From a checkpoint of a small audio embedding model: 2500 steps.
Rows from block 3 of a small audio embedding model, named by matrix and row number. Each number is 128 + 32 x the weight over its row's rms, rounded and kept within 0 to 255. All counts start at 0.
After each channel's rows are labels from the 100 clips, of 14976, where the channel reaches its highest value: "loudest band" is the band of the loudest frequency at the time of the peak. Only what is clearly more common there than usual is listed. The data: acted Russian speech (Dusha). In brackets: how many of the 100, against the usual share in percent.
# conv: width-5 conv, stride 2 (model.blocks.3.conv.weight, 128x128x5, each kernel summed), inputs 0-127

conv.61 [123 103 181 106 148 184 118 113 140  79 144 134 157  84  81 157 176 148 190  47 104 193  58 143 126 131 164  83 148 155 101 115 171 105 173 119 125  66  86  87 149  90  90  86  83 104 123 125 106 160 119 137  66 145 108 136 140 104 100 137 146  91 126 130 114 151  76 137 134  77 159  64 106 158 122 138  88  77 121 100 191 103 126 124 117 122 149  66 131 139 131  99 140  71 135 120  65 118 155 105  89 120  92  98 108 115 133 166 122  86 137 155 116 115 136  89 120  88  85 100 158 144 103 134  68 108 145 123]
loudest band: 500 to 1000 Hz (66 vs 8.6)

conv.80 [150  78 111 154  61 164 156 169 125  97 121  65 111 120 113 114 118 200 127 145 129  85 150 179 103 107  64 215 138 179 144 154 111  71 155  92 134 130 157 155 108 124 150 153 122 159 155  95  60  94 136 107 129  86 124 131 113 152  72 119 148 144 135 131 178 136  90 157  83  79 164 156  85 115 136 112 120 100 149 104 139 136  97  96  81  97 138 154 126 131 155 133 151 154 136 126 186 195 108 140  53 154  50  88 114 109 115 104 146 132 161 169 143 131 150 149 145  81  96 145 129 143 141 191 154 111 152 118]
loudest band: 4000 to 8000 Hz (38 vs 8.2)

conv.101 [146 158  91 131 149 150 163 167  96 182 139  90 121  91 158  84  79 102 109 139 161 187 105 128 161 117  90 129 149  83 199 142 191 128 171 117 127 211 151 113 175  86 150 124 136 106  68 138 112 139 112 197 138 122 116 138 143  42 151  80  98 155 141 129 119 111 128 141 147  75 115 168 202 113 119 115 138 104 133 137 126 122 144 107 175 120 160  82 125  71  72 180 158 115 170 133 119 158 145  81 137 152 143 112 131 187 190 127 173 145 129 104 114 140 120 165 123  85 122 102  77 115 142  79 124 133 120 153]
loudest band: 500 to 1000 Hz (43 vs 8.6)

conv.92 [115 142 125 140 231  97 120 128 124  73 119 165 167 120  99  71 105 112 109  88  62 144 141 107 108 119 185  61 159 189 102 113 109 133 128 113 140  90 131  89 118  97 120 130 139 161 156 132 129 154 142 103 113 110 155 138  84 168  99 149 127 128 152 135 142 115 157 120 124 119 114 207 160 131 131 195 126 172 149  95 104 107 150 151 131 145 144 120 122 166 129 162 115 217 147 164 121 107 183 209 153 151 142 158  78 105 203 147 110 153 174 182 148 106 185 142 143 118  98 123 166 120  81 127 165 162 123  96]
loudest band: 500 to 1000 Hz (62 vs 8.6)

conv.123 [ 94 158  54 154 152 131  89 152 159  54 160 145 104  81  94 139 107 119 124 122 133 110 129 114 136 134 140 138  98 101 140  82 112 162 111 123 114 120 125 115 159 166 122 118 109 163  82 117 142  81 150  73 125  90 163 151 129 161  91 141  93 133  98 113 137  70 151 133  37 197  26 116 124 135 130 202  98  80 109 155 115  66 133 126  72  98 142 176 108  85 110 123 148 114 123  99 146  61 153 133 142 120  73 112 136 151 110 108 155 123 136  89 138  92 111 111 116 132 115 122  79  66 150  96 155 184 142  91]
loudest band: 4000 to 8000 Hz (25 vs 8.2)

conv.70 [179 108 123 103  88 143 170 154  94 122  92 119  48 201 177 153 133 166 168 129 139 173 107 154 164  93 173 114 129 146 147 155 139 146 131  82  90  68 168 102  63 109 104 156 169 104 158  83 191 143 140 216 137 107 126 127 180 142 118 144 105 169  79 130 130  95 107 101 133 190  77 142 128 147 145  99 131 101 113 149 105 133 148 199 107 160 102 136 116  76 176 106 156 165 148 155 158 147  94 107  94 155 174 161 103 111 186 103 147 108 166 127 135 118  99 120 126 173 150 146 116 137 159 155 138 145  91 143]
loudest band: 500 to 1000 Hz (84 vs 8.6)

conv.33 [116 108 126 160 152 128  90  89 164 124 144 104  94  77 201 109 129 130  77 100  88 113 101 121  86  89 125 152 102  85 166  95 149 168 128 137 138 118  80 138 139 131 157 161 103 148 131  76 162 123 147  85 117 138  63 157 164 115 135 125 151 102  89  71 180 128 103 128  63 158 103  71  83 117  74 118 133 102 133 131  61  81 119  83 137 148 110 159  94 133 147 155 148  44 168 138 156  80 163  86  97 160 131 188  77 146 159 136  76 112 103  96 144 110  77 140 114 123 144 113  77 101 157 122  94 109  82 115]
loudest band: 4000 to 8000 Hz (33 vs 8.2)

conv.105 [161 150  93 157 159  85 124 209 169 102 194 120 155  98 152 121 104 152 125 145 159  71 193 128 156 129  85 216 132 144 140 103 146 132 134 104 103 116 176 136 152  94 182 123 115 117 143 113 155 113 174 146 182 147 130 138 109  77 195 111 142 129 141 114 141 100 109 176  72 140 107 115 110 128 117 180 143 106 128 161 143 109 191 154 168 131 150 115 143 144 183 217 136 130 152 125  91 124 165 171 210 153 153 113 148 163 127 157 156 140 116 159 118 125 139 147 176 111 118 101 130 156  74 135 101 119 189  86]
loudest band: 4000 to 8000 Hz (31 vs 8.2)

conv.41 [100  72 133  95 144 118 121 134 140 148 183  86 155 164 103 120 108 188 103 151 144 143 121 127  95 107 158 185 119 200 129 107  71 121  72 107  90 134 157 139 131  77 133 167 141 164 108 109 122  49 128 121 185  83  79 148 138  93 107  85 117 202 129 123 141 120 153 107 140 156 181 189  81  92 172 152 108 149 121  78 123 139  63 117  93 107 105 138  83 106 112 123 118 103 138 125 118 176  68 138 142 143  86 109  97 170 145 162  65  96 137 170 103 128 126  64 200 140 161 122 126 138 157 140 123 145 134 112]
loudest band: 2000 to 4000 Hz (33 vs 2.4); 4000 to 8000 Hz (31 vs 8.2)

conv.56 [106 114  91 164 103 151 137 118  94 107 138 178 145 162  95 128 145  83 112 145 102 141 102 169 141 168 157 129  99 191 114  66 108  68  96 105  82 106 111  62 140 123  86  71 119 114  69 144 142  94 110 132  94 107 155 196  97 146  92 161 114  91 108 126  90 137  78 122  86 173 102  91 114 102 115 155 107 111 121  17  99 159 142  80 165 133  78 129  76  96 116  65 127 119 115 123 119 119 133 116 125  80 134  94 149 136 146 113 101 118  86  85  99 131  95 152  61 156  79 106  94 115 126  94 140 159 124  92]
loudest band: 500 to 1000 Hz (45 vs 8.6); 250 to 500 Hz (45 vs 22.2)

conv.73 [ 72 123 120 171  91 109 126 133 184 121 177 100  99 125 130 137 134 122 130 127 114 192 190 142 121 180 147 248  99 140  83  98 109 170  94 131 105 135 141 140 189 122 134 146 113 169 115  85 110 100 156 124 153 117 170 122  79 144 124 177 106 152 145 119 158 142 127 131 111  90 127 136  97 159 150 122  66 160 139  74 111  91 126 160 144 181 123 152 148 129 119 107 119 130 116 119 148 187 110 219  74  82  91 116 168 116 118 126 182 131 128 114 141 162 142 111 139 138 149 108 178 163 104 165 231 125 124 132]
loudest band: 4000 to 8000 Hz (57 vs 8.2)

conv.111 [131 123 145 134  81 117  93 148 116 154  91  86 106 174 177  85  84 175 112  76 138 106 169 130 144 137 114 144 136 119 105  78 138 120  66  86 120 102  86 115 161 156 146 142 113 103 214 102 181 117  91  89 179 122 112 183 114 139 131 153 133  57 120 100 127 133 113 142 121 118 134 206  83 127  84 142 136 116 170 187  98  79  92 147 122 107 152 133 128 115  92 156 108  96 101 123 179  75 122 157 111  95 138 136 116 102 100 121 134 138 132 151 130 161 125 218 129 115 135 131 131  86  89 115  84 145  93  24]
loudest band: 4000 to 8000 Hz (25 vs 8.2)

conv.79 [ 97 125 159 141 104 107 103 170 141 169  99 155 120 101 172 138 108  84 168 169 155 144 148 162  93 148 150 154 150 119 122 149 183 150 123 116  99 154 174 151 137  51 110 148 141 131 173 195 173 154  66 120 145 120 116 128 148 127 165  95 103 130 129 196 167 167  94 159 181  99 132 138 128 145 114 118 134 165 130 157 209  82 170 100 142 139 168 139 119 121 106 112 145 119 185  98 142 131 143 135 200 224  82 133 181 113  87 129  84 106 178 170 103 137 112  91 127 152 119 118 159 172 173 111 147  77 125 100]
loudest band: 500 to 1000 Hz (65 vs 8.6)

conv.3 [150 103  75 136  63 116 105 150 190  66 185 136 139  95 150 151 134 166 148 142 113 133 102 170 143 114 145 167 160 133 104 154 139  66 113  79 117 136 140 163 164  99 141 101 150 132 148 159 156 168 148 140 124 216 141 139 176 135  90 135 115 160 111 172 110 112 146 152 179 146 145 152  89 134 142 113 146 161 126  82 192  73 201  88 148 102  76 131 121 140 110 157 150 167 130 127 134  67 203 143 153  92 192 123 152 160 104 142 177 165  88 110 106 181  96 183  98 126  74 139 142 148 117 129 143 123 133 129]
loudest band: 500 to 1000 Hz (47 vs 8.6)

conv.38 [155 143  35 173 105 116 162 192  93 108 157  32 170 110 111 101 119  76 152 131 150 171  84 131 175 121 131 151 167 151  93  71 135 151 106  88 154 122 111 118 141 144 150 163 145 123 133 152 112 136  95 109 130 151  99 119  84 140 132  80  98 189 144  79  89 108 123 106 186 135 138  95 105 131 136 150 133 185 111 157 167 104 198 144 143 100 132 120 127  85 133 126 151 140 117 107 174 157 130 167 176 164 110  96 159 145 184 169 118 136 121 130 147 197 123 185 148 138 114  95  57 130 117  94 170 153  87 129]
loudest band: 500 to 1000 Hz (64 vs 8.6)

conv.91 [123  80 189  65  77 135 161 159 115 101 105 181 155  50 130 143 150 133  84  65 165 134 151 167 114 137  92 100 144 122  81 119 129  75 148 107 137  78 180 114 104 114  73 152 177  76 124 160 134 155  89  92  91 132  85 121  73  67 164 127 127 146  90 115 109 131 151 124 110 175 137 127  72 160 100 134  91 123 167 163 182 147 146 140 123 154 138 127 161 107 111 112 178 179 128 146  95 102 160  68 160 107 115 155 154 119 129 122 113  77 150 131 160  80 106 123 143 180 165 122 130 139 142 122 107  88 148  56]
loudest band: 500 to 1000 Hz (66 vs 8.6)

conv.118 [ 85 125  81 117 121 103  91 152 157 170 165 195 144 157 109 152 126 149 149 126  95 129 139 136  97  93 103 106 102 123  95  94 201 157  72 150 191 145  76 116 106 118  99 125 158 161 102 190 134 180 124 103 156  95 181 157 109 108 104 112 126 104 100 171 195 202 178 148 144  83 185 184 105 139 127 117 115  95 113 142 139 174 172 128 101 168  50 131 135 144 146 153 114 121  83 134 154 128 159 131 130  93 106 131 205 102 113 114 103  90 142 142 150 174  85 191 145 142  93  84 137 133 141 144 112 138  97 122]
loudest band: 500 to 1000 Hz (37 vs 8.6)

conv.25 [113 148 127 107  73 136 144  85 143  69 107  80 132 161  61 141 148 135 109 151 129 113  91 152 104  98 103 120  79 107 145 135 119 182  83  91 161 170 134 112 139 123 169 104  76 131  88 101 119  99 127  72  93 140 144 111 115 105  95 147 127  97 100 176 136 139 121  86 234 135  61  61 132 144 146  91 179 135 104 150 118 148 130 135 103 127 149 129 151 151 162 109 145 110 203  97 214 121 115 102 131  48 138 144 124 160 145 149 152  70 151  97 132 146 129 124  51 119 113 105 188 134 159 123 141  95 141 131]
loudest band: 4000 to 8000 Hz (37 vs 8.2); 2000 to 4000 Hz (28 vs 2.4)

conv.26 [132 158 131  94  90  89 152 123  98 150  97 111 134  86 127 155 144  67 134  95 128 135 138 179 118 106 151  67 154 118 120 148 138 123  83  91 102 128  65 149 104 141 161 190 147 119 185 135 166 129  90  97 120 137  71 135 121 111  84 119 120 197 179  72 126 105 176 134  95  86 116 157 111 171 148  82  90  69 105 122 181 135 131  56 128 136 117 146 127 108 118 209  99 151 147 127 170 162 129 152  90 100 191  65  97 153 152 136 121 113 159 149 106 157 122  80 186 153  88 114  78 117 156 148  77 124 109 135]
loudest band: 4000 to 8000 Hz (27 vs 8.2)