config.toml
input = "waveform_16khz"
activation = "relu"
rnn_width = 192
rnn = "lstm"
bidirectional = true
rnn_residual = true
am_softmax_margin = 0.3
optimizer = "muon"
adamw_lr_other_params = 0.003
cautious_weight_decay = true
batch_size = 64
lr_schedule = "cosine"
final_lr_fraction = 0.1
Rows from block 3, named by matrix and row number. Each number is 500 + 40 x the weight over the matrix's rms, rounded and kept within 0 to 999. All counts start at 0. Numbers have three digits each.
# conv: width-5 conv, stride 2 (model.blocks.3.conv.weight, 128x128x5), inputs 24-35, a 5 kernel for each
conv.0:472554554548520509527542557480431462590540532444506472464461548491539456564440486513503508481524468492489458489477461535505490498548522484475488462458547527534441494507452489454544
conv.1:493483486506500512518502519491465531572484464568598545534438521517430424454470549515554483414534538491437415464514509473516495496489505548469551534471532520468505484492476464476531
conv.2:502566481509587430545466453423489548534423473410505506517485487467522539484457497524553442473460442490445495490467496492469469511505435490418532450499548517494554525553531545518483
conv.3:567483546495451506499508497453500494594476481590580518489429514508538498529478469504513549468465453554495490508518483571490452477551560468506451480425502467433514544504469444465482
conv.4:496418503543461452481533529489465463490500529465432521512576514530508547507495591472559555489501540476526442452505475558464472493500514588546522442476472486399473501530528526512450
conv.5:485491554551504471462444579504522524522533491587464451534480558490473404463534486522458473509494509483418399487488485492493435565481423555418509471503458520534500474494506487508498
conv.6:566520492513558550560539517470482523542479543457544537493461480530567541535619534522473411470466502511519503464540523561527503536472553502468464557526488515523518560538528480482484
conv.7:521577524525513536370497567604510443456493498435469472573563596515537478479459496457464470479554496500457481479476494427485505442528452531521462500530553541567512432532467499467582
conv.8:521451510533527490574508516643503489473471528479509443563545510519542441495452458565559497447538491522567463487534466518505505485589395585539571478552521496453469452517493477462475
conv.9:500442534464491410576517584503519494419474517505468464512442475482480533536465515504484555443483503455505444461510485501436524462590530498542432491464461487503503492523546492475577
conv.10:456459511510506576529610633506469505497443590560524534523506496523506477538501476534466509495503468486480460438469446498520543433486527468487507426470489430483454557513530505552486
conv.11:471515417463480484461532542617494529519609578476469471509505458521460502473462524452492425505474506531449443507468515491423510465462442495567557524525487450532524507482489419507496
conv.12:597539444458518514567490473464556486521511539474512598514566456494493519571455545555504455505476476522452513512503490509500480562486457503503536419550534513457498490572540509385477
conv.13:483522422503420347514438525489483538476533485490479487527564541483454508466501445477501491428436519519481532544522511560462479435460475515499519491595498553507571433504515556474528
conv.14:500490555532520490437515511560458473516561624494571515534489395498472519568486476527498461429466491528491486475511514573533431525524479551477539562523410443496521579504484514525506
conv.15:597450482521457499523535540560526458379475452584468461571538540516510551477547534465471473520543527414511549480544493543539483462480514497516466509496490549530522551487544464509510
conv.16:539495519488470489533515480499456445504526501499464528486550494535539548528520547519509536456483433494458513524502484473547528535521466493492426447471463559494557519470488513514512
conv.17:521487477472520474522562448457511509547485409503471497481464496496570494473587599485516474584504539542531467537497499465518493490445526546504514470506563575517508542431447515559519
conv.18:529498456441429480495478489520463420437487515558470440473444532501463464522524512487539545459539518519483482520543535533483529550513487467505462551538561509528525541503501537541493
conv.19:489499520467465455453499502562617496469536581495466601557411494519405490505520501537513512482459466486520527505491541457549519567515436568524565449508457444480487492534473459519522
conv.20:474519474480513534431505545489532428453539481408424470466485489467548451523494460445474455544478482502488559560451450488513493476467558575582565466422519492543519540453479542531569
conv.21:560523549501505488574564528387449497524495513505484494492390494502487495563433453502464526497480497520566562475450484481476517494444480499494478493492513476509546571463514469437463
conv.22:456545571558542538559554475452545489515495455502470507507514466463452534557475532465473486541456477458488527447523448550470492554562538506467444447466540534476496529418473578553553
conv.23:550491448473458485509515461523461492568471478506512490504441473470491475494478583486477532451469526493572574492496514557442463496541571441544485514474517462445477508556458519450516
conv.24:499519507504474534502494455486511538473439479566486453503501551558544464523420516521469528510519586555500493504521523523588517480536504524479471419506423499566478508473497493489519
conv.25:427466499526502530430412508517444482526486479484509522510449536528440432399474440557473485491551536477501439510554550470449484523460554521564546538513410514487421518486521414418537
conv.26:507535444520460479451482506508513539497532494476486390448498531496534536492475502491523476502487490470522521506562497482444490555533512457514462541508437497485457475447465490455522
conv.27:484533499573497465496478491561491563484493489452592496500472505453485490508459498488486510507454505515527469495441527522487473505434514591525539452396533490511525606485495534550627
conv.28:497455525550594502569519438544468522481545613517445494512495500502486506477468529496542522507498530578450475557493455481515544440464558511505538469463480517533505522567549509444441
conv.29:501522493470569449574522558486532489502495547445495459469495486513545545524461539493474573545493506486470553530483444528557552487492497524528499467412508543468488476500518511527494
conv.30:464500459504446428502485486525493474542518461581495436481457520449484401463512519479519509467468506521489463490553535488414436484477464548585538578517475490526486520552537545542457
conv.31:534533588473505340494470546511409417434462493515485435448509441551520561533501515548527485387450481561506556540534537484475441468497460517553471568588497477445498462510485522543437
conv.32:525508507519543483509472490468517524469524461376458472572558526556473471497555609561553504577460463463531434413447531496504485513439472496485508485448524500469466466545537569500456
conv.33:460481462467492484468493497428490491452520539517462462534603456523450480506483435505461473470473533579568468469499492462520470487517577528502503571527418460573521528553487480474535
conv.34:465464454436490522465596472485432486525492503453419513517557431479535519414444480525514462442474414474506486512456535443408577486453494570532507443535467478532503466456579521580502
conv.35:461497452525532534556547488447482460491491534439492491535486502484509531569502526503467553475489492470489481521474465507549530612550542460461500574466541480485500444476534518477495
conv.36:549518495482520523496499490513434504494532528504476529464479485502530511559457462483462513456426478470536465490512470517458554514443498397486433508484479468468475497535531549495478
conv.37:504509504465467494488540484511432484470479526510486554543486472490491559478474492539498477470416528552517559510495475480593512461479509454531512420453557550516552447620484514511523
conv.38:590567521495439461491544511477469489507485557537510497525486525591535486454514498516517511456488554504416502466489453456511472444503585571450529557446492474518500465479519500450457
conv.39:519489491446464526534493502545473465488543569452495518529507535483506598480426474556491503492500487500479504521489468481530428519433487580526441536534525534597596480476542595543568
conv.40:465453494491474524471462513456454509534521472516517457512471511467533497516489508529533531412522538498498490509485493483437476501469553437519513526489428451443465491537499493480448
conv.41:518480455430508482431529492494547529508504510568567576516464449475461509575574519544532572467541494503498435543550490411512431473425469497555453475498413456451482512495503449516466
conv.42:482477517522491455502451527465551506429508507454507500504493501496484518482471513488584418476483473495526468518549541546525606492635557453489510462451516534549536545481520495481501
conv.43:455426476479552457538532517499455478542552502580523475474441470566538536555425482527526552470492501502514542531496496488440491495564461505575478508436431517540483522510484467504544
conv.44:525511457377486484408459500432502577523584537453475438520498552551512539504529475479538558555527452526455550547534614525585508531554513494469533473424598554620578554612515594524479
conv.45:580526511478533447509475540494478483444517531594522537535528492500560533495472472543514514506460440483495444454512483470485545492432494451544460444496457494478510499542527535512604
conv.46:484467497515561508472456440429532469528435460609541563549557495487494450487473433516521495460504468495544486488480508543482442476548540517493467526539559525517436513569449527506532
conv.47:570562456514507415501500476462506502487542429562584543515503567514513448502616548490568490564467521535490577569487506537487556581491508473503489493379592557556576592457500468508458
conv.48:522480494520509446451544483504461500520545581523525495506489543472504510434511492471513404478529547585504543510472522507462524560493500508472492539554545541518550594498447519480616
conv.49:489496400443486475487635459440517485525556503426511484456429523524467496505428510488458480470506515501500473444542487471495507412485561446530477557440512516512480467431444434490474
conv.50:415501509474551549494539478507502534531510508438462511542494488539497492431498517495473468471507529532575456433533537493512511517482465578460483465556491453490536379526573489559490
conv.51:486468511511494619544506547534494530496525508492485465533568533498440457578495438516453478506522469512507508495513506549414489503476514539485487521510583578544563542563484505479521
conv.52:494488471499493466495503512430515473504586531599538533553548508537498459477514447457416488458431518505500489505503502456495516483463475509426550498469485450501460458468470520465484
conv.53:521529485526470495473475506461547444493443508521522526490437455477480460474421483481495503522497483496462467520498498472541483494488488481559539450502589532481501412517496503465550
conv.54:475502533499553408529448520453490499489411510539461578504445439454540508543478552585464465469434450530537546518447442505547405500459522448530485535479503515497427514471499525441557
conv.55:508489520498438461466523468572500478492602574485436454471459445532487543531536507496439539484574506522560515522452549497488468472493489482425459483506451500503486588480525495481459
conv.56:517496539511480551506523486568569545467521494525511487494484530459491461460476513512626585465442513532501438455493461443531508505448440419505419506449473462496489473471448512470521
conv.57:473468492517579434457476519504569536534448472522497514500509451524463545470561551613519545581491470504575562586556515507491550556553548429412542482456541513470489533441396445537447
conv.58:575503474516470516481491453492445496481506418441474457487416562438539463551439526522477490450466502490548479496478511463445538483513452459442489456505469400388440565502502477440557
conv.59:435450480542524512531532507566441457568579548525465501464500513568523494515544474496498407454522505545502530535561491453553464491482453452510539543491487463492429517465487535475487
conv.60:495525426520509466421442476495550524558478433456471553489523501521502498491586524520466470439443486463536454476516521528503564498526506488538531572429488402484465504556433506534541
conv.61:449469492500583535513502504459469519632517496487451474427496487467478598544538494517540510479456481554432494487423540507573584532531438446491496481503550541559484531547459488482492
conv.62:435485464553516482432577460583539479563479502476450498440508514570458521537481511444407394422479534487534543492467506496454513548465610564565492448421511466478541525536495473448505
conv.63:474547505470480425438535505455510498487527482470458484468426545556468544477485544483473494553523492460522466563544501562524570455469527463454507484527483552513468562522413534531499
conv.64:445508508555488530505502541541621562505515443589540537506428505480515577489512436518518504541434501507533544469519554491422481501525488538528484548482484503464512483552539482518496
conv.65:482513454506492552509517461526492577539445483478517542532516482493509480504465528449514551514555509515408432504475504482407439487546459512552476516444442439483475479481507492407542
conv.66:480496499485458437473458550505539471494477543444450489543501512535480444551441507462458482477485503514544613488510509495522458468518521511449495488481535520565513488552514559591503
conv.67:504519563514557491479485491543428501525517471509486507534522588500496530512521472547533505529561502462469514531511467502489454549505534491483423425443616520476492501559513460493549
conv.68:520494452493448498459469548565530566488544577491554494514481422475531487486543577499515483523496520562475530491502477468532458513426526509534511588570462504513500485506520477493477
conv.69:518493471530477421500480484569500441502552546422455463451527468496466464500538542515439487533535520482470466476457524488502504526519523529446472515544477482489515525479463552540513
conv.70:493539551550486474566448442458493485620545504487466450535517504482509522488496529536487511436561508529526515489554502527573484517501459547505471532503526486474481541477502453490428
conv.71:430535500479420460552547522607507575524522532523553519501469433530511484467533471472485469483430486505517504470441469447399489483540554576501463453421499439489510510607489487515460
conv.72:499469497447419516506469458509457527470544515429423521430489452492470500535484425496485448452490491501480562563531487486478466510500555571547619587605500504464395477460447527529495
conv.73:532467494451532492592508587492437518530525551600534582600577478447471558451505561546488441426495481520430563451514431443506520474471465573485590503486519481479505403470494533521492
conv.74:521560475479557485554526475523437479502521493434443523530555494473522523480543536460490480480495474430531510497484489501468468511454596509475521507492502475459530509423469538532573
conv.75:538487442464489463480531547521537440518543463510478501475488515544478483484549507531482489568527509555500520495472456501497476431532501464490592428478526550499472521523471460502485
conv.76:541580489502529456463566487518503482508546549421493467580505409496551517530417514460469500497495522468507514547494454510479538498525528504576477533438468446567482551495490527490446
conv.77:462490503444545546478450521461492437552565558482450534490498453489531529474502586515518461523502509563428492501389450504508598503543460520469482538482564512438474514532530454519432
conv.78:534478501487570451534580542606489491451496503532516478502507538496476474456527484489534500499486451479520498457464518534484446505504528504505587538565499429490567550523504473563508
conv.79:473442464535498503509551422565512497512512523520505512458570499533519452553522472474503507489497509526463523466529509526505470532571561458554513543487504508523469482473476569465487
conv.80:430500488531469490480503468490482449433469458586621582505492503493550507479531539572553471496524517573441518501511524531524529465476452478455445443490631497534479448528452426484492
conv.81:514505519487490520504469475458492497454461458516490491493489473494556575516489582456491471476468540510561481466502520486509536486432547467473631479549523457565561564522495452428576
conv.82:463481569479501519499518510514482526512484476538491433461582485456502476450459483438435476498495496517520514490569562511553500485539502444506556534528519511484463463522494481462532
conv.83:485499508529529445433483556509441454492477487495445562488582540489542510459520476494520442489496466474460575573514517516610521466491502486539575402412506501536467475518470509471431
conv.84:507534508479491464492537482447556532449480436392448528472485492514485469518466491435506461475440561484503527584479494475456426498425562549537544541549455565501588531463491531571546
conv.85:478519522496468421493478481486571522525444532519505460471483486485532523469525453426498481531509590503559479517513449494496543527507590471480478569439505514565484455497495548548512
conv.86:436476462531549502559445447468458483455555436563523467454449518539546558477521481464459540516482453443505446442478492568561485509513478458494471520505472470497514564494520554514521
conv.87:492425478453425456452454507511524505456522442538457456470493511495502454541457474469555451456478483519530528541509516452452432499512453516571440449514508566493532510569504549489507
conv.88:528506585521584539530535517516510568493513560530471503482522509462451464495466477426501508515512514526515463478480477468431547480559510494407494491515489499472445505525518510516477
conv.89:484480483499484526488478469496492488511520542405502483501636494576562495473486441491476538542515572501413513482444507512530575507479480520478463495535541648539490497416523523467461
conv.90:538546519530496468481455475481523486533477541466473487543510533549532504572427497552513573469409508548538481481526474517463478504495510483512511467484505445536517507554535499509528
conv.91:455517469487530533552420504518555482446486426411474526497510472514537518505397480583513508523444472453472452515545514448463510579492459501457407483497479517485520559471485460489536
conv.92:445541495479478551498467506452435570585601485484431463449464478504561530524514563550564498448494470507500481505507477483498542466492442495500507508506450541534525451451520481469532
conv.93:437452556552588490535520507494484449527553417462481493473522572459565534458585540576586528477475439465560367416474477440526563464472474540466543468448422453408543473500515511473445
conv.94:477517522515491444503564515572455452557472529443497481516521502518547576473528533482490439565507543514526520509561467479541540477466456544456459502533494506463490491499430471534472
conv.95:493487503487436483517516576464528506549468492430493416453515534587501499454506522473516617474535510504517475488454460544456442450512484486517475540537540497535524534447512512569523
conv.96:449505483512543435553385540460512454513488491556500525543529545446430541444517464493494473481469574508523480529586524502464478495547518547517532498537510529492497543503503596465622
conv.97:485471505436525474442496531498529515484501564434483507469473439558476464563465464465506514553523496544460522501499462541495470465445476470489557542540641572527514481514552520518459
conv.98:525487522499514474468525518552485470426477528522589560551536492549506483537517508493508451475437494501480495474483491539554478512461521418449449448431381501453529548424441465532492
conv.99:479540548545593528435482453507652521410453518443493474510586526509516441472654474413421493482493533478488450461488475469558529542463551521473430479476466548564484443422555471481489
conv.100:537501565503445503507477556454488435581490463381454556480492486467457445485527480386425542571452516481466491526472453497573505522492491471504480474524477546579501449461528490530546
conv.101:502548574511469530492480463500469494480491449472549532479472489523456525572563513427439420584540542487565473546546468511507591561488550492486473499550507502553510563480424488534540
conv.102:494470486532397467500512468519423485482515470460540577552485545501492528473560500468506487470490504482457505492490510511468461457482484520498455552448548479486465509452492474517532
conv.103:554536541450502475461506484472463442481474515451457466459515511552483489482488464489466588474511483535509529534491486530506498508549557519505490495525493443480475538532506480524466
conv.104:539510448477436482483480538504505448512512513484466497533529494450524500568417517481441502572467536482489551457527484493449506494529523526531479479498519531475525460494478558515503
conv.105:501489527522566452473513524543504415463493464545569604556561571454499494496464522530569474497510487559493488511507445455511542545483488451529476534524460497499503562449488494502474
conv.106:497508508513555470545533574527492509424553594585520493485483513539434475506515455510468515402496434444459500516517513469461485516514479538489574474462524556540442459455541485580517
conv.107:412484508470498422431570548491455553484459515535547467501425525454495515517476487493576476489470500500457555545573534461448511515466517541516484546488494542543466446547483473460461
conv.108:496503478485501473474532471495509514477490483578508440491396473509483493489514492481536450542517443484464491493520471456458485488491449489558497484477419503452536503521540539535500
conv.109:484490534463479521428504473479502546535534492536494468513574493456521494500464522450526440525557586473499484590468517431535574542482517542507530583600527542574434487506461510461478
conv.110:471444556462497519449517495458538529437483482535493466427513543489442532474522507480531526509534472478413415517487504510453495442475476551492575464459535568535494459545525490492446
conv.111:519482510554494491525495524497481465549466491517462541555482546520490464508525496491481474473480475460529520455446460440542478513503500450538476494514490411468422489487440489493443
conv.112:454460489546562431538507514392587586487548545469476455460523476493543527465535493465462488473514540559443492489488613464472515483490495483480491483527519476478528486529511429496498
conv.113:457426503512487559560541470410549505445488445494554485483449487515499514543527497474502556516555569528519429481473453518476484578528510481545504525463498505545487487447449521549468
conv.114:440527441485497552550437396479512470496490467476487502498579455479481516544444531511526509552484434459483506510447493483538497577465426546503515504448442542509531467506431545590541
conv.115:507492554469527551490467437532519533469545544499510486469475438482494482485530562494556508428469445442509502452520473439517478485444486482390483403486461523503536549500499487521559
conv.116:508507523519489508512480426447473557569508495546469434401496483495472511549477493422427540527497489560492535478529568518468445471541565420506463445489486415521546554517473555499543
conv.117:487516509491493573508480518463548592489524448463477512501498450524510515493492545508436469506488477509494535498480499529509546548468531474475467434562481434424517485548487498506549
conv.118:506483464490444501425475458514480447531447502425497476503520451520399475562429492482570507473486515422485497534452485408514551509594597488526535533522469494417457457465554522484556
conv.119:423497410490485515509487537493516536473441461496534525505541491500513403476498589535509418529493552445558621516497518484501481506474559504563512517463480451477474483472452492419530
conv.120:568532487535456488470518507556560515479558442477487487502492511581540499452500490536572482498467556604517488487501552511423484503569501436553496517471503477588520511533480537497480
conv.121:488537494503501483485495494555405493505479444485415441502497511551477497495533513541492456498490533492493543567473508460445574497479456419465469510496503544571478475507478501548509
conv.122:569523515503538455572478480492431486494510533506492536474451538548573525527481492506486489528488499575555548540489480535496519472541468500485550505463528457525555480588517469468519
conv.123:531514485502493492532496427572478497518502542500557429537507470502487456494478491490505452472546469542509475498462469454509451548463479510535543535481497514495477464450513507505510
conv.124:461447501552480597476458525587531505480502507494458410450470524432497473520590519485454466569547514486486508543584567524541465580487545466422471591583459535541506550506485543486515
conv.125:502478481435449485559513514494501439443468500477471529469480446452511507505480489698508581512560495519517498471463506491631571524538487497486461475495562541563566514523523540489520
conv.126:557498561570536466466481509510495475414505455575497449498441503542447495506485489495476555454470443460512503528483467419507520510561510402495466527414463521432457483463535497468396
conv.127:478481428526517550532515488536550505608488526468463549537511484453475518452483511430523467508449489437469488474510436550456510504517453476518432428442507466471485545495519494493472